A small audio captioner, trained from scratch.
Model: 11.2M parameters, log mel input, encoder norm batchnorm, encoder activation relu, encoder depths [3, 4, 6, 3], encoder widths [64, 96, 144, 208], decoder layers 8, decoder norm layernorm, decoder activation swiglu.
Rows from block 3 of the text decoder of a small audio captioner, named by matrix and row number. Rows with one number belong to one neuron. Each number is 128 + 24 x the weight over its row's rms, rounded and kept within 0 to 255. All counts start at 0. Numbers have three digits each. After the name is the row's rms in percent of the matrix's.
Before each neuron's rows are labels from the 100 texts, of 14976, where the neuron reaches its largest size: "tokens" is the input token at the peak. Only what is clearly more common there than usual is listed. The data: synthesized solo parts of chorales (CocoChorales).
# gate: MLP gate (decoder.blocks.3.mlp.gate.weight, 1024x256), inputs 172-255
# fc1: MLP up (decoder.blocks.3.mlp.fc1.weight, 1024x256), inputs 172-255
# fc2: MLP down (decoder.blocks.3.mlp.fc2.weight, 256x1024, transposed), outputs 172-255

tokens: "3"; "4"
gate.135 106:131127128128127103128127138069129128130093139128137129130128132127128186128136128128138126126114134124097129125118154116114129128129126126129127118128161123135128128124128134127135155128127128128156128129084129120035095128125132181128064129128140130123
fc1.135 101:130135112126124129123128118082122135103127033129141128086170128095125127128062132111128136128133187050128125128129127129121133128129169129121128128130130128128130124130156184128126170128127129155128128128128000122129121129186141127129128125164120128128
fc2.135 106:201121129129130126142126138115117129188108129115114127132129129128127118122148127123128112130007125255122132131126127127130139075131125163126124137131156139125129166121135131128133255128161129126131130128116091119171128128130124128128128131129133128130

tokens: "#"
gate.604 088:127128091128128130128168128128128108128128128111128134126128106127148129128128129127129093129187161083128194128118120128128128128130134107128128125082167131127096130127128114128128142129129129127128128169128132082129128218126130128128079127128128149090
fc1.604 066:066129127128128093164128082128127129128129123127127128149128127127128125082156126123129129128130070130127108157128128128138091128104128129129132143088128127128138121128128138127128127128128128128134128128128100197127129131130124126128128103193129128128
fc2.604 046:112125127127111126125128135124130120167127136165125136129187125126128124128128137134131128128105118129126128120124137126121130129126141199165126091123129127127135128121138129125132141126111145129128127157145131131127129130129125124139127125126133130128

tokens: "cello"; "5"
gate.658 103:128126126140129124126130138130128127058129192121101128129135129128129139128126127128063106152092130189127128148125130106204112130147128125139128164141131127014165095128128129128219165128128124128079128128132131098125127128127128129098127018128127133132
fc1.658 098:129127128164128127127083127123127160129109142167130128131128163122123135181104130125128127128133197130101108128080120128128128128149127128173129128171076124129174162127127112128116127126127128076131097128128133091128127127128158128118128126078090128129
fc2.658 102:141079133127132137131095128117128134144124124126139102072128028072149126124130131129126128129142129153096126131064183157137132147144128127130124138123130155137128126101124132126126130126133228132129130212128134123073129163092126129069128124135130140133

tokens: "f"; "4"; "3"
gate.557 088:129130128127114129169107127128130116128068128103128125130126124116122129157129127122128156128132128128113128130129190126131128155128098129127129212107128119128191126130129145094127128127120169127128129195128161153128123132128125123128128127138118082165
fc1.557 097:129092122099150082032104128142051128127128128125157127127134072170107116129165117089119125213129130130129116128111129128132139129166129110160110122125129126126127127124129170137128128130128129129127129134128094128105063127127133128107128121018128126131
fc2.557 101:138134129128127160127137120128118129131130130126148131129128125125130186130136132241128128179093130127129123129129123129129128128163128076128127120128118153117126129128128110132121129129122129128128059128147128127114126127179129127116128130126127127127

tokens: "trombone"; "<end>"; "a3"
gate.744 085:132147138129126148127136117071127190112128126126118156144127128128126127128129128117127076255137135158159163116128105129126128102102129129136130129177160126113129102128128134191151128098129127128128125129127125129159135127128128209129128125126127128134
fc1.744 088:128111091133127124128137129132152128133128132121129130128158128121126158127125128127130112147126128185106120150126133127147144130128133143101128133128128117129128127158126129104130086082123129129130111127128131127128127134127129129124124231128128074131
fc2.744 072:120128156120128127128129121124126148128104128122127124137130136156138089129123127207126126129131163221109130102129130115137176129141127147138132142133133122123126117135128132139132255103132120129133192130128132120128127129130122118111096126103131130180

tokens: "f"; "d5"; "d4"; "3"
gate.525 089:128127128193128127128123131115128118128102196126127128129128130093133128129129128127124057128128128118100133131126129129123125076125129132106128128129126128129133127092152128132129159125128092128164126128125132102096100077129130130129123128125129172128
fc1.525 094:132131176126129129130132120128142126127129093129128094162034143129174127129128079130123129127128128012128129125127125128095127128130128066165126129129127128100136128125154126129131187126127168129127128129126103128130128128235126112126117128128117103128
fc2.525 078:126128102128113135125063116097130122146088125117128121134129131118123121129126127147126128131128120035119129126130131133123126125129177146126132131128129129137138128128133133129117128139132128126130126126123130128128130118128255131178123115122243128135

tokens: "f3"
gate.39 119:128130123128126104128127105136130128137128154117152126117128128126118112125134127117127129128119179131122164128128128134130037127128073156126131127126129025077085130130127135127150101129062118104128122129159131128129131126129130128131113180185187131128
fc1.39 125:156128131139180094131168126147152127103130179126127165129207130196094128130125124125128130128127137158128128082121114128128110130142139129101127127128126123128122130128129082176197135129119128128074176133127132115128128171129128104127112130144111142126
fc2.39 151:134129127170124126129121132129128129129128168130130111127118183127129116128133130127129126124118126125131128127132128138161010125121127137124129128127136126127071220114129125112128127135132138129128128146126117125133126116131129128131129130124138128124

tokens: "cello"; "trombone"
gate.444 091:128173129128129127128140113125153158115135128106127129128122128129132152135129119136129126130089127129179128128125129075127100127128160128050128129123129128120139122069118129246128128128129128071129128128157128129133128129127114129129128128128127129072
fc1.444 074:075128080085127128212128128129131128128112081219120127130126127073092127128130128127128121128131128128029129128129127127128127128128127089137128128137157128127127128107129127146106116128128132127128180126132126074131127128124128126127128130136127124128
fc2.444 057:130128132127129130128128131126129128120128126134126128108129128133128131122132128132120127121141238130131124128127113134133129130128128128113121128122123123150126128134128127107127084128127126130010134118129128131148135129120133146129124128124128037132

tokens: "d5"; "5"; "d4"
gate.742 110:122128141126127128128128166127129168128128122129128132128128128126128128125130129128119128128128129128113128167157127071128021147128094128126128125127127129128127129128128120075126127129128097128127128128130105049128104128128129134128128232128128160121
fc1.742 077:127033135129128125127118128135134126130182128116154128126129120130127145128138129138127120109127139045070129128130116128131127130128129126100180194127128128128126129103127118113126123130127167081128132112129130128126127121129136206127128155129127099127
fc2.742 064:136149144127126133164152129129124168128136114138103141127128130133122130125128128133029137128129135124255119000126129125131125121221129127127144128163133129129130134129097127075148125129126129138123122130137125146133131129120130094119162130123120128126

tokens: "3"
gate.314 077:055128127125108129173130127127135128129127140127129128128115101127126128128126128126128129129127128129224127127153129128129051128128129154127129178128128128086124074004140127128129157129072130127128128129130128128124128129163128122126129139114118130129
fc1.314 094:170130154055129127128128127129026128128111129110129129127127177128128078128128149138119128114132128111129128128226128117128130134129124128184128128024129148128127105128068129126130121122126129129143086124128099128127127129129128128155128128132128129129
fc2.314 060:179128127126126133129126130129134127128124127124127133139132124128129122131130125134127124127094128130117143127126124129096133128129186144129132145130127128131135128127129126127151131082127223130228136129133156136126128127133128128133125127132121137116

tokens: "f"
gate.143 094:127100128115128129228128123128151129103123099126128110125121130125123057131103128128128133138132115130175128132129129125134133137103139130089127129128152133189126129132128129126129128133128137127124131128137130114129174130130129126202128112128131127128
fc1.143 094:128119129105129125128169136102060128128085120133127128128128074132129129157128128130133128128128128149143128131128127128130127163128119179128177125128128128079141127128097128103126113128128128128128096252124127130128128131128179077129128128128128126112
fc2.143 083:129129133071122111127128129125128129157130129128158128126182129128124130131114123128125134126128126126132132124170115130123128134131155128133147229114128168192183080127198126112126128124126086123130123123121135128127123140127126126125137223132134156129

tokens: "double"
gate.4 120:114127143089128172128113128120206129130126168112133126128135178040129149139127129130125127119127128107110129110130129128158129129127128128128133140126144132130127128131128132176105074232128128128129083146128129184128123147127128129145128083129128128142
fc1.4 109:162132086128134129128127169128128143128121090089128123132117127129124128128145122126137123134058128127122129121066129128154128155103128129127128126128116128127120129122130127135129132131169069079128100129128128102123107128129128144124128132128000098126
fc2.4 147:128128255083081126126127127129129129128124129127072188118128128096128140135126120126106128125139143127133125129077171106136128133127134127128210128127131127125134127129124117047132119127139131126129114122140126129129106155129131129128128128130222142075

tokens: "3"; "double"
gate.158 083:128130128128157128102129129077133069127129112197129128127128128137122089128127128128129131127129135101132128134125119107128128128129128162090127129128101128129128128153128255128127128154127128128128128126129104128129062128127128128032128128129129128128
fc1.158 071:129130143128148128128128128130128101128195128129255129127128129129146128129128180128127128128127127128129137128127127128127197128128127128128130128190128128128134128131126127128126123127127129138130111113128128127128128092128211134098129159053126128128
fc2.158 053:132098128195124128107128155132130125132131131000129127126128189130125128134130133125128128129119129133158229131123119124152127128135105131169133128124128127122126116128120128126128120130124128124104127124115131149131119125127032133125131127126035138124

tokens: "#"; "5"
gate.415 081:135121133126137128126104128128128081129126119133103127127128128126127137137135134165128127187129136129145128207128126127128129128093127128131130112129129128107166123129129130130126183126125126122134132112120129127026127130129153128128186116127128130130
fc1.415 093:127126150127127130137129127129130127130127025128113124210131109145126033130136129128176126158148129130131128135127129128131128126129126127130128126128129157123129128132128127152127128147161134126128130119107128133132129130126118101128112126128130096126
fc2.415 079:128124127128053129121131129157129128127125130117132128151110126120130149145094128129144126129122134131128129122128131120126123132131175068129128127124070130100128110127196124130133128116129184102129000128146128123124127130127128143123130128129126128126

tokens: "3"; "4"
gate.330 108:125198088093179179128129120129127139115123174128133125150129104130128139129128111127180129076127111127139131070131128120133127128240128184129128128126127107147119127161114128165128126129126084126128128127137148127128127129129125135123153161135128154128
fc1.330 100:128128090128118129117135129164118127128129131128119127157049129128129125137109128130136105046128127043128111095128215128126128127118130129117128116127130195128087129131132127125128132128111127128134132136128127128129184128127217128144157127122127125128
fc2.330 110:250081129130137127126127169126124129129128146128124129128048127173128128113127131129127127129125128122127122123120189133126127131128128128128096127126128147131131126106153126122166132133126126143117135156137092128128149127070095127129138113124130108129

tokens: "4"; "5"; "3"
gate.322 102:182130129128141127133121129129225064127128135131179128127127149105133072127128128138126095130129152128126130128128120127109129154126126127137127129125159129134127126121095129126129127126128125128128145126128130111118126131128128085115128128129116128139
fc1.322 101:142093125129127127124127129129128129130129129141130128131129170145109182134104128129128128139188136151128127128133119113127128045093128115127130128127128142125141129127166127077129128128123127160128130128130129128126074127126130128126132127128109135158
fc2.322 108:128128126128132128129127131145129125126145120129125130121182127130129091103153129131126130176133129130131095131127086155126135153126020126126097129131121128213048129126119137124119125138128130137125129120106126133130130131128120130109037126139127128125

tokens: "4"; "e4"; "3"; "5"
gate.218 117:127128084146127120129128128114123130133127124128130133132075154127120132132129128124149127128137132127127127144142133112129129128131132126129127127128129097131128127228127128107139127174129196099129126128128088083126086128084129131068153132127128130127
fc1.218 104:103127128128125124128128129116062088139128128125135128128127120133124137145126147133196126133146129179129131139107132119139127178143128092151128123127129129130128111134139128119126128127127127126202126054108129127168106137126128171119131129131090201141
fc2.218 124:255091107126135159128128127126127129129129166129128123119126129124127130131201127130129132100117107128130127128129109180126128128135126128071114127127127139128109136126126101123171135170135128176112136129128076128130128128128035122127130127118148128069

tokens: "f4"; "3"
gate.255 100:128137128114181130129136093134128129097117113111129116133127089061129152185110128101128145148082127128128139125131090135135125128086129180128139125125090130128129128170129000211129112122125128139132103128129139210129129127129128134126130125128099128128
fc1.255 099:128142127127204126019137128129128132155128078166128128129172128127142117128108186082128126128083127127188128128128128129128147125106116120128129185180128126131125126128136210090126128194124107128188130129074126127129125128128128152130125127127095126128
fc2.255 110:115166124128121255132131128140132127126176124127132130178130146129131133128190126128078142126160140127145129122131127155127044163118200112126138122128111128130119127141122129128122125113128129126127126124107131132127111121128135116126127129130137125129

tokens: "f3"; "d"; "4"
gate.592 097:128126124128087128128127158131128143129129158085129119128130129118121128128115127112068133128127133127069115128128148089153128128159127125094178122129159124109091129127128127129128121128128132129138128128173129128150130128128128128127152128147130129142
fc1.592 095:129084127130095127127054139085122129131130185084144128127128128144128129125128131129109129127128093128111124127167128120127124128128127128127128128146116128130129073125138000129130136129127129134136128131135126131091129125121194129128129126128127136127
fc2.592 096:031127127000126110125152130128178125128127127122128138127133128127156125128127121126120129129130129136122132129127129129130131127127129128155129127128118124125138103181104132101127000117127132129128103108175132136128131130146128145132128128153112129112

tokens: "cello"; "d4"; "bassoon"
gate.449 093:126129115121156115128129134128119125127123103128128128069115081192154109136151126131093181128128124117125137128091126127119128120129128128138129132195052144125163130122129132103129126117152126127130127128077134128080151132130125128192129132128091128128
fc1.449 106:104130110127124129128153128123130121135127162129175128110093126125131133178138128132128127127128105091128125126127129127129128118137133128147127109129104129111134125129129128128130126125129132129126110128127128148127129123129136128229120130125100129128
fc2.449 118:128130115121128143130144119121139130131106127127128127130129129122130132128129122130167125131190127129126128128130143078129125120109223129122128120129105134101133127129140128136123130126140126126071127129132128128125124117142241125118169129120094130124

tokens: "double"
gate.373 105:123125127128128190129128184127130128130127128127214148073128129126128128127128146112101106120125128097127133101135129128134082124128117126128128110127130217189130128173129128134119129218171133127131184128129138127128176128125087144128135131163130079120
fc1.373 101:124128138128129129131128079127127128130124128128132130128117130132085128129125131125110128083110119129135127128094133127200132106131131125081126127120131143129164127128127125125130130132127130128128126125129172164129004144147127128124127130128146129138
fc2.373 101:118127129116092133128129127159124126105130128129128125118124136064099126132123112082138174132114124122121149083128189128128128126129155126124132120128132128128131145133157125128130130138132126121130128224172128127123127130134128127081106129132139126103

tokens: "d5"; "d4"; "4"; "f"
gate.249 102:129105129125155137071127128160128132129174130132196131125128056129130130127139065152131128131127130146134115150131128127130129227130126129100116124124073127128128128127127132128125116142119120128053180123130128150128204127179135128140099128182127140074
fc1.249 106:132128128127161133128137129086101121134128132111128114128128081128128115128128079101178148127194127129122128118125131136070145127128157128150086128191129127128128127126108106113135174128128130156117129129129128131201128204105129126128128127108129104129
fc2.249 106:210129126133128137140132129131134130125080126111129125132126123099128132168132082128127000124181129049128154129108128120131138091133126112131129127163117135105125128146029129117127128129127130104175144249143129128127127128128125138143153128182135110123

tokens: "f"
gate.737 095:129128127194105127127127132164140119137131122082130129166129126126129127127130098134197124131051124131128136128126128138126129127129128125132128177130031128128084094122129129107128113129127128135127129127131149183127146127074128157129128106128128121138
fc1.737 095:120129113125130128130194128128148167174153128129111128128128055129128189128127129127127167126135130127124108128130127128130125128128125127164072127127112077091128124128125115129121127119127127142129101126130128146127147108152121128127129112132126128129
fc2.737 085:139223129125133134132132132123124133125130127135127121124110080124129128124128124125161133116148130128129128128051130128151080128120127131103118123129128128130127191121131120202130139126168158133119136131132098131127128031020128111116132118127128125130

tokens: "<end>"; "d"; "3"
gate.115 087:128126128128128128126128128127143129129127129152128128128130122122188193129128130129126127128126128128127189072128128113106129128128146128129150129117154231133161128128108128127128128128128127021129128129101201136118127104128130128128128128127124128128
fc1.115 075:127127123075128127207128141123075130128128128128128129129128128128105127127128129128129123130125126129088055129129097128127131126128129078127132130128070129131129129116115132093125115089129075127129127064127129126128162125128116129130128130113128000127
fc2.115 049:126129128129122129127127127113127102132122129121128126132133000125129113126127124127158122178119113129116130129128130077133125123109125131113129121133130129067126134133136128127119139138128128134127131124131132127126133113130120126138177151133131133112

tokens: "bassoon"
gate.400 075:127128128077128141088128084100064128128127129128129128128129129158062137127128127128128128129156128160103129205159126117108128174156187112128147129128127132128151128128128127128128128128128096128159127185137138118128128128128123129128127126128128124127
fc1.400 077:129128128128126128086127128123129128130126129121193128126133128101105128120167129129128126149127127131126125128127099128132128121128130112156126127129129005128196126128141128128129082130128128129126129130129127130116135127128128129129129126128068128127
fc2.400 056:129113125255142137125125133022074131129127138128137126126130129124169134125132126139144109132126128128108123129121129125125180190125129131124097135135126130159046127130138122134143141138131123131124128128139127126119131121127124133109134174121121128118

tokens: "3"; "4"; "5"
gate.298 137:166126127128156128103176128147133125127128102125129128209126127128069157186115128161098126127143139163130134127154129131128125135074129104163169153143129128128055098132128131076128128129082129127103128131129138127127127126129161159129125129129129129128
fc1.298 139:130163127132067123134117106101120132128129127145168128079129086142159125122129124127175153119091099165193127100126128133187126072160114166112112149154125158128143138128129127122084120163128131128167128127129110129166132077155122132187206047130132128093
fc2.298 184:109127129132111127127127129128129128150129133128129128128115147106118127195115126126173127088116128113130129125128147125145098128130190127129124129127162128131126143127129127127129131128128166125255128151168128073128126128128128128180131128129129133128

tokens: "trombone"; "<end>"; "bassoon"; "cello"
gate.624 109:128128133128130027108159067128142175128129128152128128127122127128133129135128133129137130161086129130162128067153127128127128128127119128129151127152158129127127128128128129138128166125103125127114128129128116128128125128130128180128154128127160141128
fc1.624 094:075126081184122126137127130156128129160129094128127128127142127127129127071134128100086110040128165132127118128126194128128130132128127130150127070130129127112129130127244146100131154136127127129127118106129128118128040126132131127084129135124128129127
fc2.624 075:146115132128140142129127128117131128126127120132136059123130132137127129130124124127115130123139128125125129126128127128128124117120011129133128125150132127128014128123161110125125137182124128194133160137148128131149130140128057127127128125143129127130

tokens: "trombone"; "viola"; "bass"; "cello"
gate.49 104:130135130127136070098128128126154128129116163130124129130159122128130099094171129129128079131127124115127123128128161128127040127082127128128118129128128129127135127077065128129166186126128128128129131161108107147128079127136127085128128128128128128105
fc1.49 090:139112128130128128112099163129122126128129163093160202130185128126127135106189128127128130130145124129128128101139130128126137126128128131128129129177129083119130128126131133056135128127080128134128128129127127129127128127129127127131128126128128128128
fc2.49 078:133119118136130142094124149116125095129133098129103000130139130131130128113130131132121132131127121128129122115129129186087116118132132181134123129131132127127128132117124113127127124125214129131128126146124129129133127128128129086131148127079127131205

tokens: "f3"; "4"; "3"; "d4"
gate.8 083:130144122128124127128126129131127127126146131130138127133127132128132127126086106128128130120128123104128144116122128127127128145123128131128128008135125129132114128130123102082165128128159128088125127101129125119129127127142128129099128143139132126124
fc1.8 098:159128130183128129148134079128089128153128128130130129156102129127128128167128152130126127128145128128129127116136141128128089128130129122131165124117163130143128091096125138160127126126128145127141136128149128126140127120123127161071127128078128105128
fc2.8 076:127180121130142107127129128126074130128129135121124129168129130136131129099129127146129127152128127228131086135092128128110128127124105137126128129137128133125129128101130130125127113127126123137000123130119107128121128132150135127129098130126128128132

tokens: "f"; "a"
gate.37 082:128129128149128117127128127129132140129138127128132127127097097140130129129128128168128128130118129128127128128133128128128128130128129142128130121126127128087099128124127113127136098091128128089128128128128129128057134082204129149134128129128128230082
fc1.37 078:128079128141128127129096128128127130127130128127139127132127129128042128128116123128156128128049128125128127128128133128127126141128112128123133112126128115127133128127128150128171194126129126129132102129158126129129127137127128095129128134128128231128
fc2.37 079:086118065124130126128126129123129135129093130124120129128128129123124129132128098124126084133131126130081123140125132127131133129131128127133129131241131126128128127133121135134128128127135132126134127126128130128127125130127131128129112128127128132246

tokens: "f3"; "d3"
gate.148 101:114146128128128115129126167143127160123127129127128140127119121186128128041127121000125133128135135130128127129124130129165116152129128130114205123128147105129082129183087130128128145130125126096124178145096185128130128124129169102126127128122146128127
fc1.148 117:122125130128126186061128127128142073127133103129126129123128052128125133130128174186136118128135167128128153134128128187128127144126139126129128126121110128123129128117179126124063125128146127122128132130151128086129130128127168184135130128128127128104
fc2.148 103:099128127131128121006145128089123129128109107126129127128174120127126148122113222130126129130128128135122128139131127133136129122128127128140141118130124129128153128159128148056122125129117207130129131110140127182131130127142154118224126131128135130130

tokens: "bassoon"; "tuba"; "cello"; "clarinet"
gate.316 083:127140146127111033136128137128132108125171152092109130054128074128153129128055127131127128129131128191128126130127127189127128127193126127130124122126105121129129128128129159128125126121127128127122128129134131127128215127127146129128128198163125111128
fc1.316 105:126127080128128128132093126035128126163128130128130128131154148128128075125118110119128128128122038127127117064129127064126144131134131130125139130126127129158096130156126105131128107128192128128128141128129130127103126130136127106128128078129179130162
fc2.316 104:158129093128125134131116138122125124124109127129126128125168129129129128125129127128111133127129136131131144132126107184128130168133118132127125132129129194209127129123128124130135128129116044130126127118100129129133130125128127127128193128126158124128

tokens: "<end>"; "a3"; "b3"; "4"
gate.235 100:194122127128131128198120128128131128128129130129129179128100101128124106129120131130150116129130113111124050125127184092129128043145127126129119127128097130127142196127129117128129129144133128103139135130131128128163132113127125128128141127127127128075
fc1.235 111:130143125128129166126152129129130110125141016168141220166210121159129081087129125128128113128128127128128132128150127176125143128124138133139129128130110156127128148143136128128131129128149127129157128129146126128118125128218127128085128132128147129155
fc2.235 102:199144124131126131127094127131118148119136135129128125001130131126124126133104124127128151131122128127127129167123105128124135129160129133105141128132131124123130149127128129123130094140127173128130115114124131124127129127131125087127125126129131132127

tokens: "f3"; "3"; "4"
gate.295 088:154125123123129116127170128118189126125125117128128112157173130197127120130129127128102127129112163128046130156126128128128096151128060143128127128128131126112129070128141129158129078127115127124129197181162131106175117150128128126129112129155134121106
fc1.295 094:124128128117131128129108129139061127155164129129127181128128128128133125126128163128129095129128126122128128129149114129109129128065086150129127129174128111129128129062134127130129130128144128130128129130119129128117130129128124128152185128127126122145
fc2.295 084:124123137137118118121128123134129180112125139098130126148134129121129129141116126128133125127123129125132146124127133084127132147134126126129122217127128127127155124157131062078130120134127128102183131086131167122112116144128124149132123124126135122127

tokens: "#"
gate.568 086:072130130105159128069120128180121131097129128129178130110136142128127129129126131154131134132128127125129128129128109128144128126129127174171129128129128128138203137131167174128123166131156128127000128122126105128078110128128164127128128128128127107128
fc1.568 074:133146128137183132129128119127128127128123086094154127197128128129149128131128127091128175128128203127128170121128161131131179126128128128127133127126128128129128129148127138134068128130128131249127128135116133128128130106127138203117128127128193109129
fc2.568 072:128123123137128127128125128135123130125126114121132126126128129128133125126130127061125128121126131128126133119127126131126134129126125128128130127132097135119131127127138130124128131086132146113130131125123132138125128138130123128128038130131130127128

tokens: "<end>"; "d5"; "b4"
gate.634 087:129144127128128128128128126037125128130127127128128145131126128128128128072128133127128125128128120125125086127128157128125166126187128128130145079128127129123127129126109125128129128128157128183127126128125111128133126128129125127128111127155128129129
fc1.634 085:148143129162119143128118185127050130178128141129135123123127131128127129128128124128167127129104128127084126126150128121142128128127129133126131176151117127128133129130129126127127126128044126128128081128128096130128128149128135066128130129127128132125
fc2.634 052:162131129128116136113128129141150126111218128131121127125155133132123132124133129131132131135126202133129190133128125094127128126127125129124093132132128126131125135130127130140124112133026124131111119104129129134121128114093156127124126122116124129127

tokens: "#"; "3"
gate.82 075:131131127129179137113115147126127154121187126126087127118128130128165127129130171129124130119130128127130128128176128120196128128128128128128132123123154128127130126128128184128139131125127153065185128218079117128129152128128126160128128119127126184128
fc1.82 081:124128126131127083127126133128152128172083132129128128162091101130128129148050127129128080128126133142122128201137128201129127191127209161156103024128168107128132128127128170128127127129128122122077145128137128093128126129127127128110128127083126106128
fc2.82 071:150127099000072133139133139130131123130129000124123124152128113110122131135129130129122128125137128138131132126129128129129126126162134123133128127130118136126129036130107163131134133117114130128131123129255128130127126139127112128123067120128129126128

tokens: "double"; "c"; "f"
gate.413 114:109134129127121061121126131125128133129128129129129129128108128127173093115126130128127178179165138129128104128066187117128129133128127128128127130127130128129138127154128128108127128128179129129127056126129116128131128142128184130055128111129080133127
fc1.413 123:124126112128128128118131088128127085127126093105129064130121128129125118131112129127129112128128129128127135111131128127132099192130128000143129127127128097127104133130126149128127124130129082117184101122129209127129128126128129131128129143127130128104
fc2.413 130:127128118129121101129128130131139120096091129122040126121135128081129112077127100133120129254130133128126132128129128129130129128128128127128120120145128125103127127129132125103127132128126120128109128205169126131128196126135128127128105128127151122128

tokens: "#"; "b4"
gate.761 074:167129128173128128128127128127128128130128129130135151128128141158129117126129127129128126128129084086127129129117128127171099194127128089129085128128190128094128125128128128120055129128175128128127158128128127125148129127128128129190169128127127129126
fc1.761 075:129127089221129126128127130128128127126131127127128129128163127107089128127130105147128128085129112125071128128095127176097129128128129117198129129127074129128128132117128128120183129127128109129124128127128128156132129129125106128128106241128127124128
fc2.761 052:109190124118127128138127127165126127133126129126136124132109127120119123080128128119131128128106126111123223117149130131129124124128132117126136130127139152132127130131115126129126125128151129031255127130038132119128127127127125125121129145137128129131

tokens: "3"; "4"; "a2"; "b4"
gate.582 089:124150128127127065154128124131129128135128192134127145127173050132132107132120127130124129112128059129141118079127126128138127128128137083129127127127128118128119130130128128128127129164097129106126085127128129128189129123127154128135159101128124099126
fc1.582 088:124128126135127124070063127182126143127128127128128128128130129128122128128127126100127128129128135166127128130129129125129128137106160129021128129118128125129126142129128075222127102128108128098152128152184226090129128112128130130128127103091074128129
fc2.582 078:120127144119127125130127129148127128127131128131048140091127098111129128129126125127129124126114128125123149128106129135141124116113175126195128103120162130127134127126127124066115121129129135128130129131136155131127128127141131133131133131129195107127

tokens: "f3"; "a"; "3"
gate.603 105:128140128176128127131133128127102188139092105102128128163114130146130127110041128119129128164129128142125127128128183128128130129125128131126098129119129128128130129211122136129245192145064128132088154112128059069129128105128194128128123128128129167114
fc1.603 106:127128129113128130111128073130204132090189128128128170128129123058118117149128130130128129128128091187126127127128112127127128146127129140131127127120126085127128088108148102081130125127193127129127166155130126128126128128128130135149196128127124052181
fc2.603 076:119076127130125151129148129129122129127126127117119117127130123109128160140124135124122127122131112132123133147127128134136128132143165127131130128126127132122160116133120131048129133124125131003131127127134141136126131135141179130180122128135197127129

tokens: "4"; "3"
gate.530 173:074091161155150111137127112145136143128090138120121127079132129144132128123127137129128128155099131149125127150128060127139121130128079128164130172112129128155122109130128128128155127107136114133116128123144128123128156137129132128127121124119120128155
fc1.530 158:133136125153149041138128136101104128133129120113129163144156112127160124128142128129152040128152125127113117128058147125112180114127136128128128128165201117129128130128128175120179128133126160129128128147127128158125125093130128132172128152094145128127
fc2.530 197:126134128129131154128177109219127126128129079130138128127113128127123130128063114094128139105126184113129219127203125128136118131128127115123128076128125127107125128183111104122128127129120066126127127128146128116128127155133117125118170129133128128128

tokens: "3"; "<end>"; "e4"
gate.509 118:142117183126127127126115129144184128088157187138129130128128129116106128106129128130100127064127129128129129128128136127127128128128125128128141151113099183112128163035128128166127128129141129128128128128128128156128126128149128183129149154128148132127
fc1.509 103:122128140126128072125129126124169127130131129129114101127127072127129134129138128141097134136116108112129065123069127127139126118129135124169098031125125111126129127128128128144124066127127165096084128153133133129126138116130129129134129128124141126144
fc2.509 099:130129130131127128110128129128138120128152126129162130124125131128115129053128129130137162129123127041163128119118127126120116123121131069117080126079128118159129141131128123126137129128163125127131117127111126130153134128109124135129127127123115109126

tokens: "f"
gate.660 080:128126127127129120126132155149128127118128128126138127131127129123102127131138128126184129130102130127170131098044128040127093128128128157127137132127127128164141162149164178128158128191112160125202126127123128124128119129129128027128128129127128128128
fc1.660 083:102128129107128126128073135112128083128126129036103127128186121134097127126126127126128000127132132130130128129128177171127128129155127128121126129127128164167125100129128143127130129127128128172142114127128126128128117135098128148127127160129196128132
fc2.660 064:121134132131131099099244126141137126104161106192132123255131120129126125127139119255127131127123135132128127125129127086120125130115105078174127131126124128147146128129122120127103053129106127128133131122128124124127129130127127126125112160127075143101

tokens: "4"; "d4"
gate.569 116:128130126128080126127110134123181181129128138122136127171166130126155127128128127110125130129050128129127129116129128127128128128128127127126143133089208129131127129124128131128128128128126128127128096128127127128127019126148126132128255125138105129128
fc1.569 118:128128129129220127134127128131110150060128116129126163130127127129128125128127129128115131182130121125172119155127129155118149128123136129127127127129136116127131128138129129128178129169141128145129128159127111118129026128142130128130128130114129127143
fc2.569 127:130128139120130131138130130129124131128126125129127127129125180144129128120123141141127128128189129128129108136127132128128131128114127129129128124128128126126130129129130130134130131126141130128085127131124046136130133123055131124125127103128126122137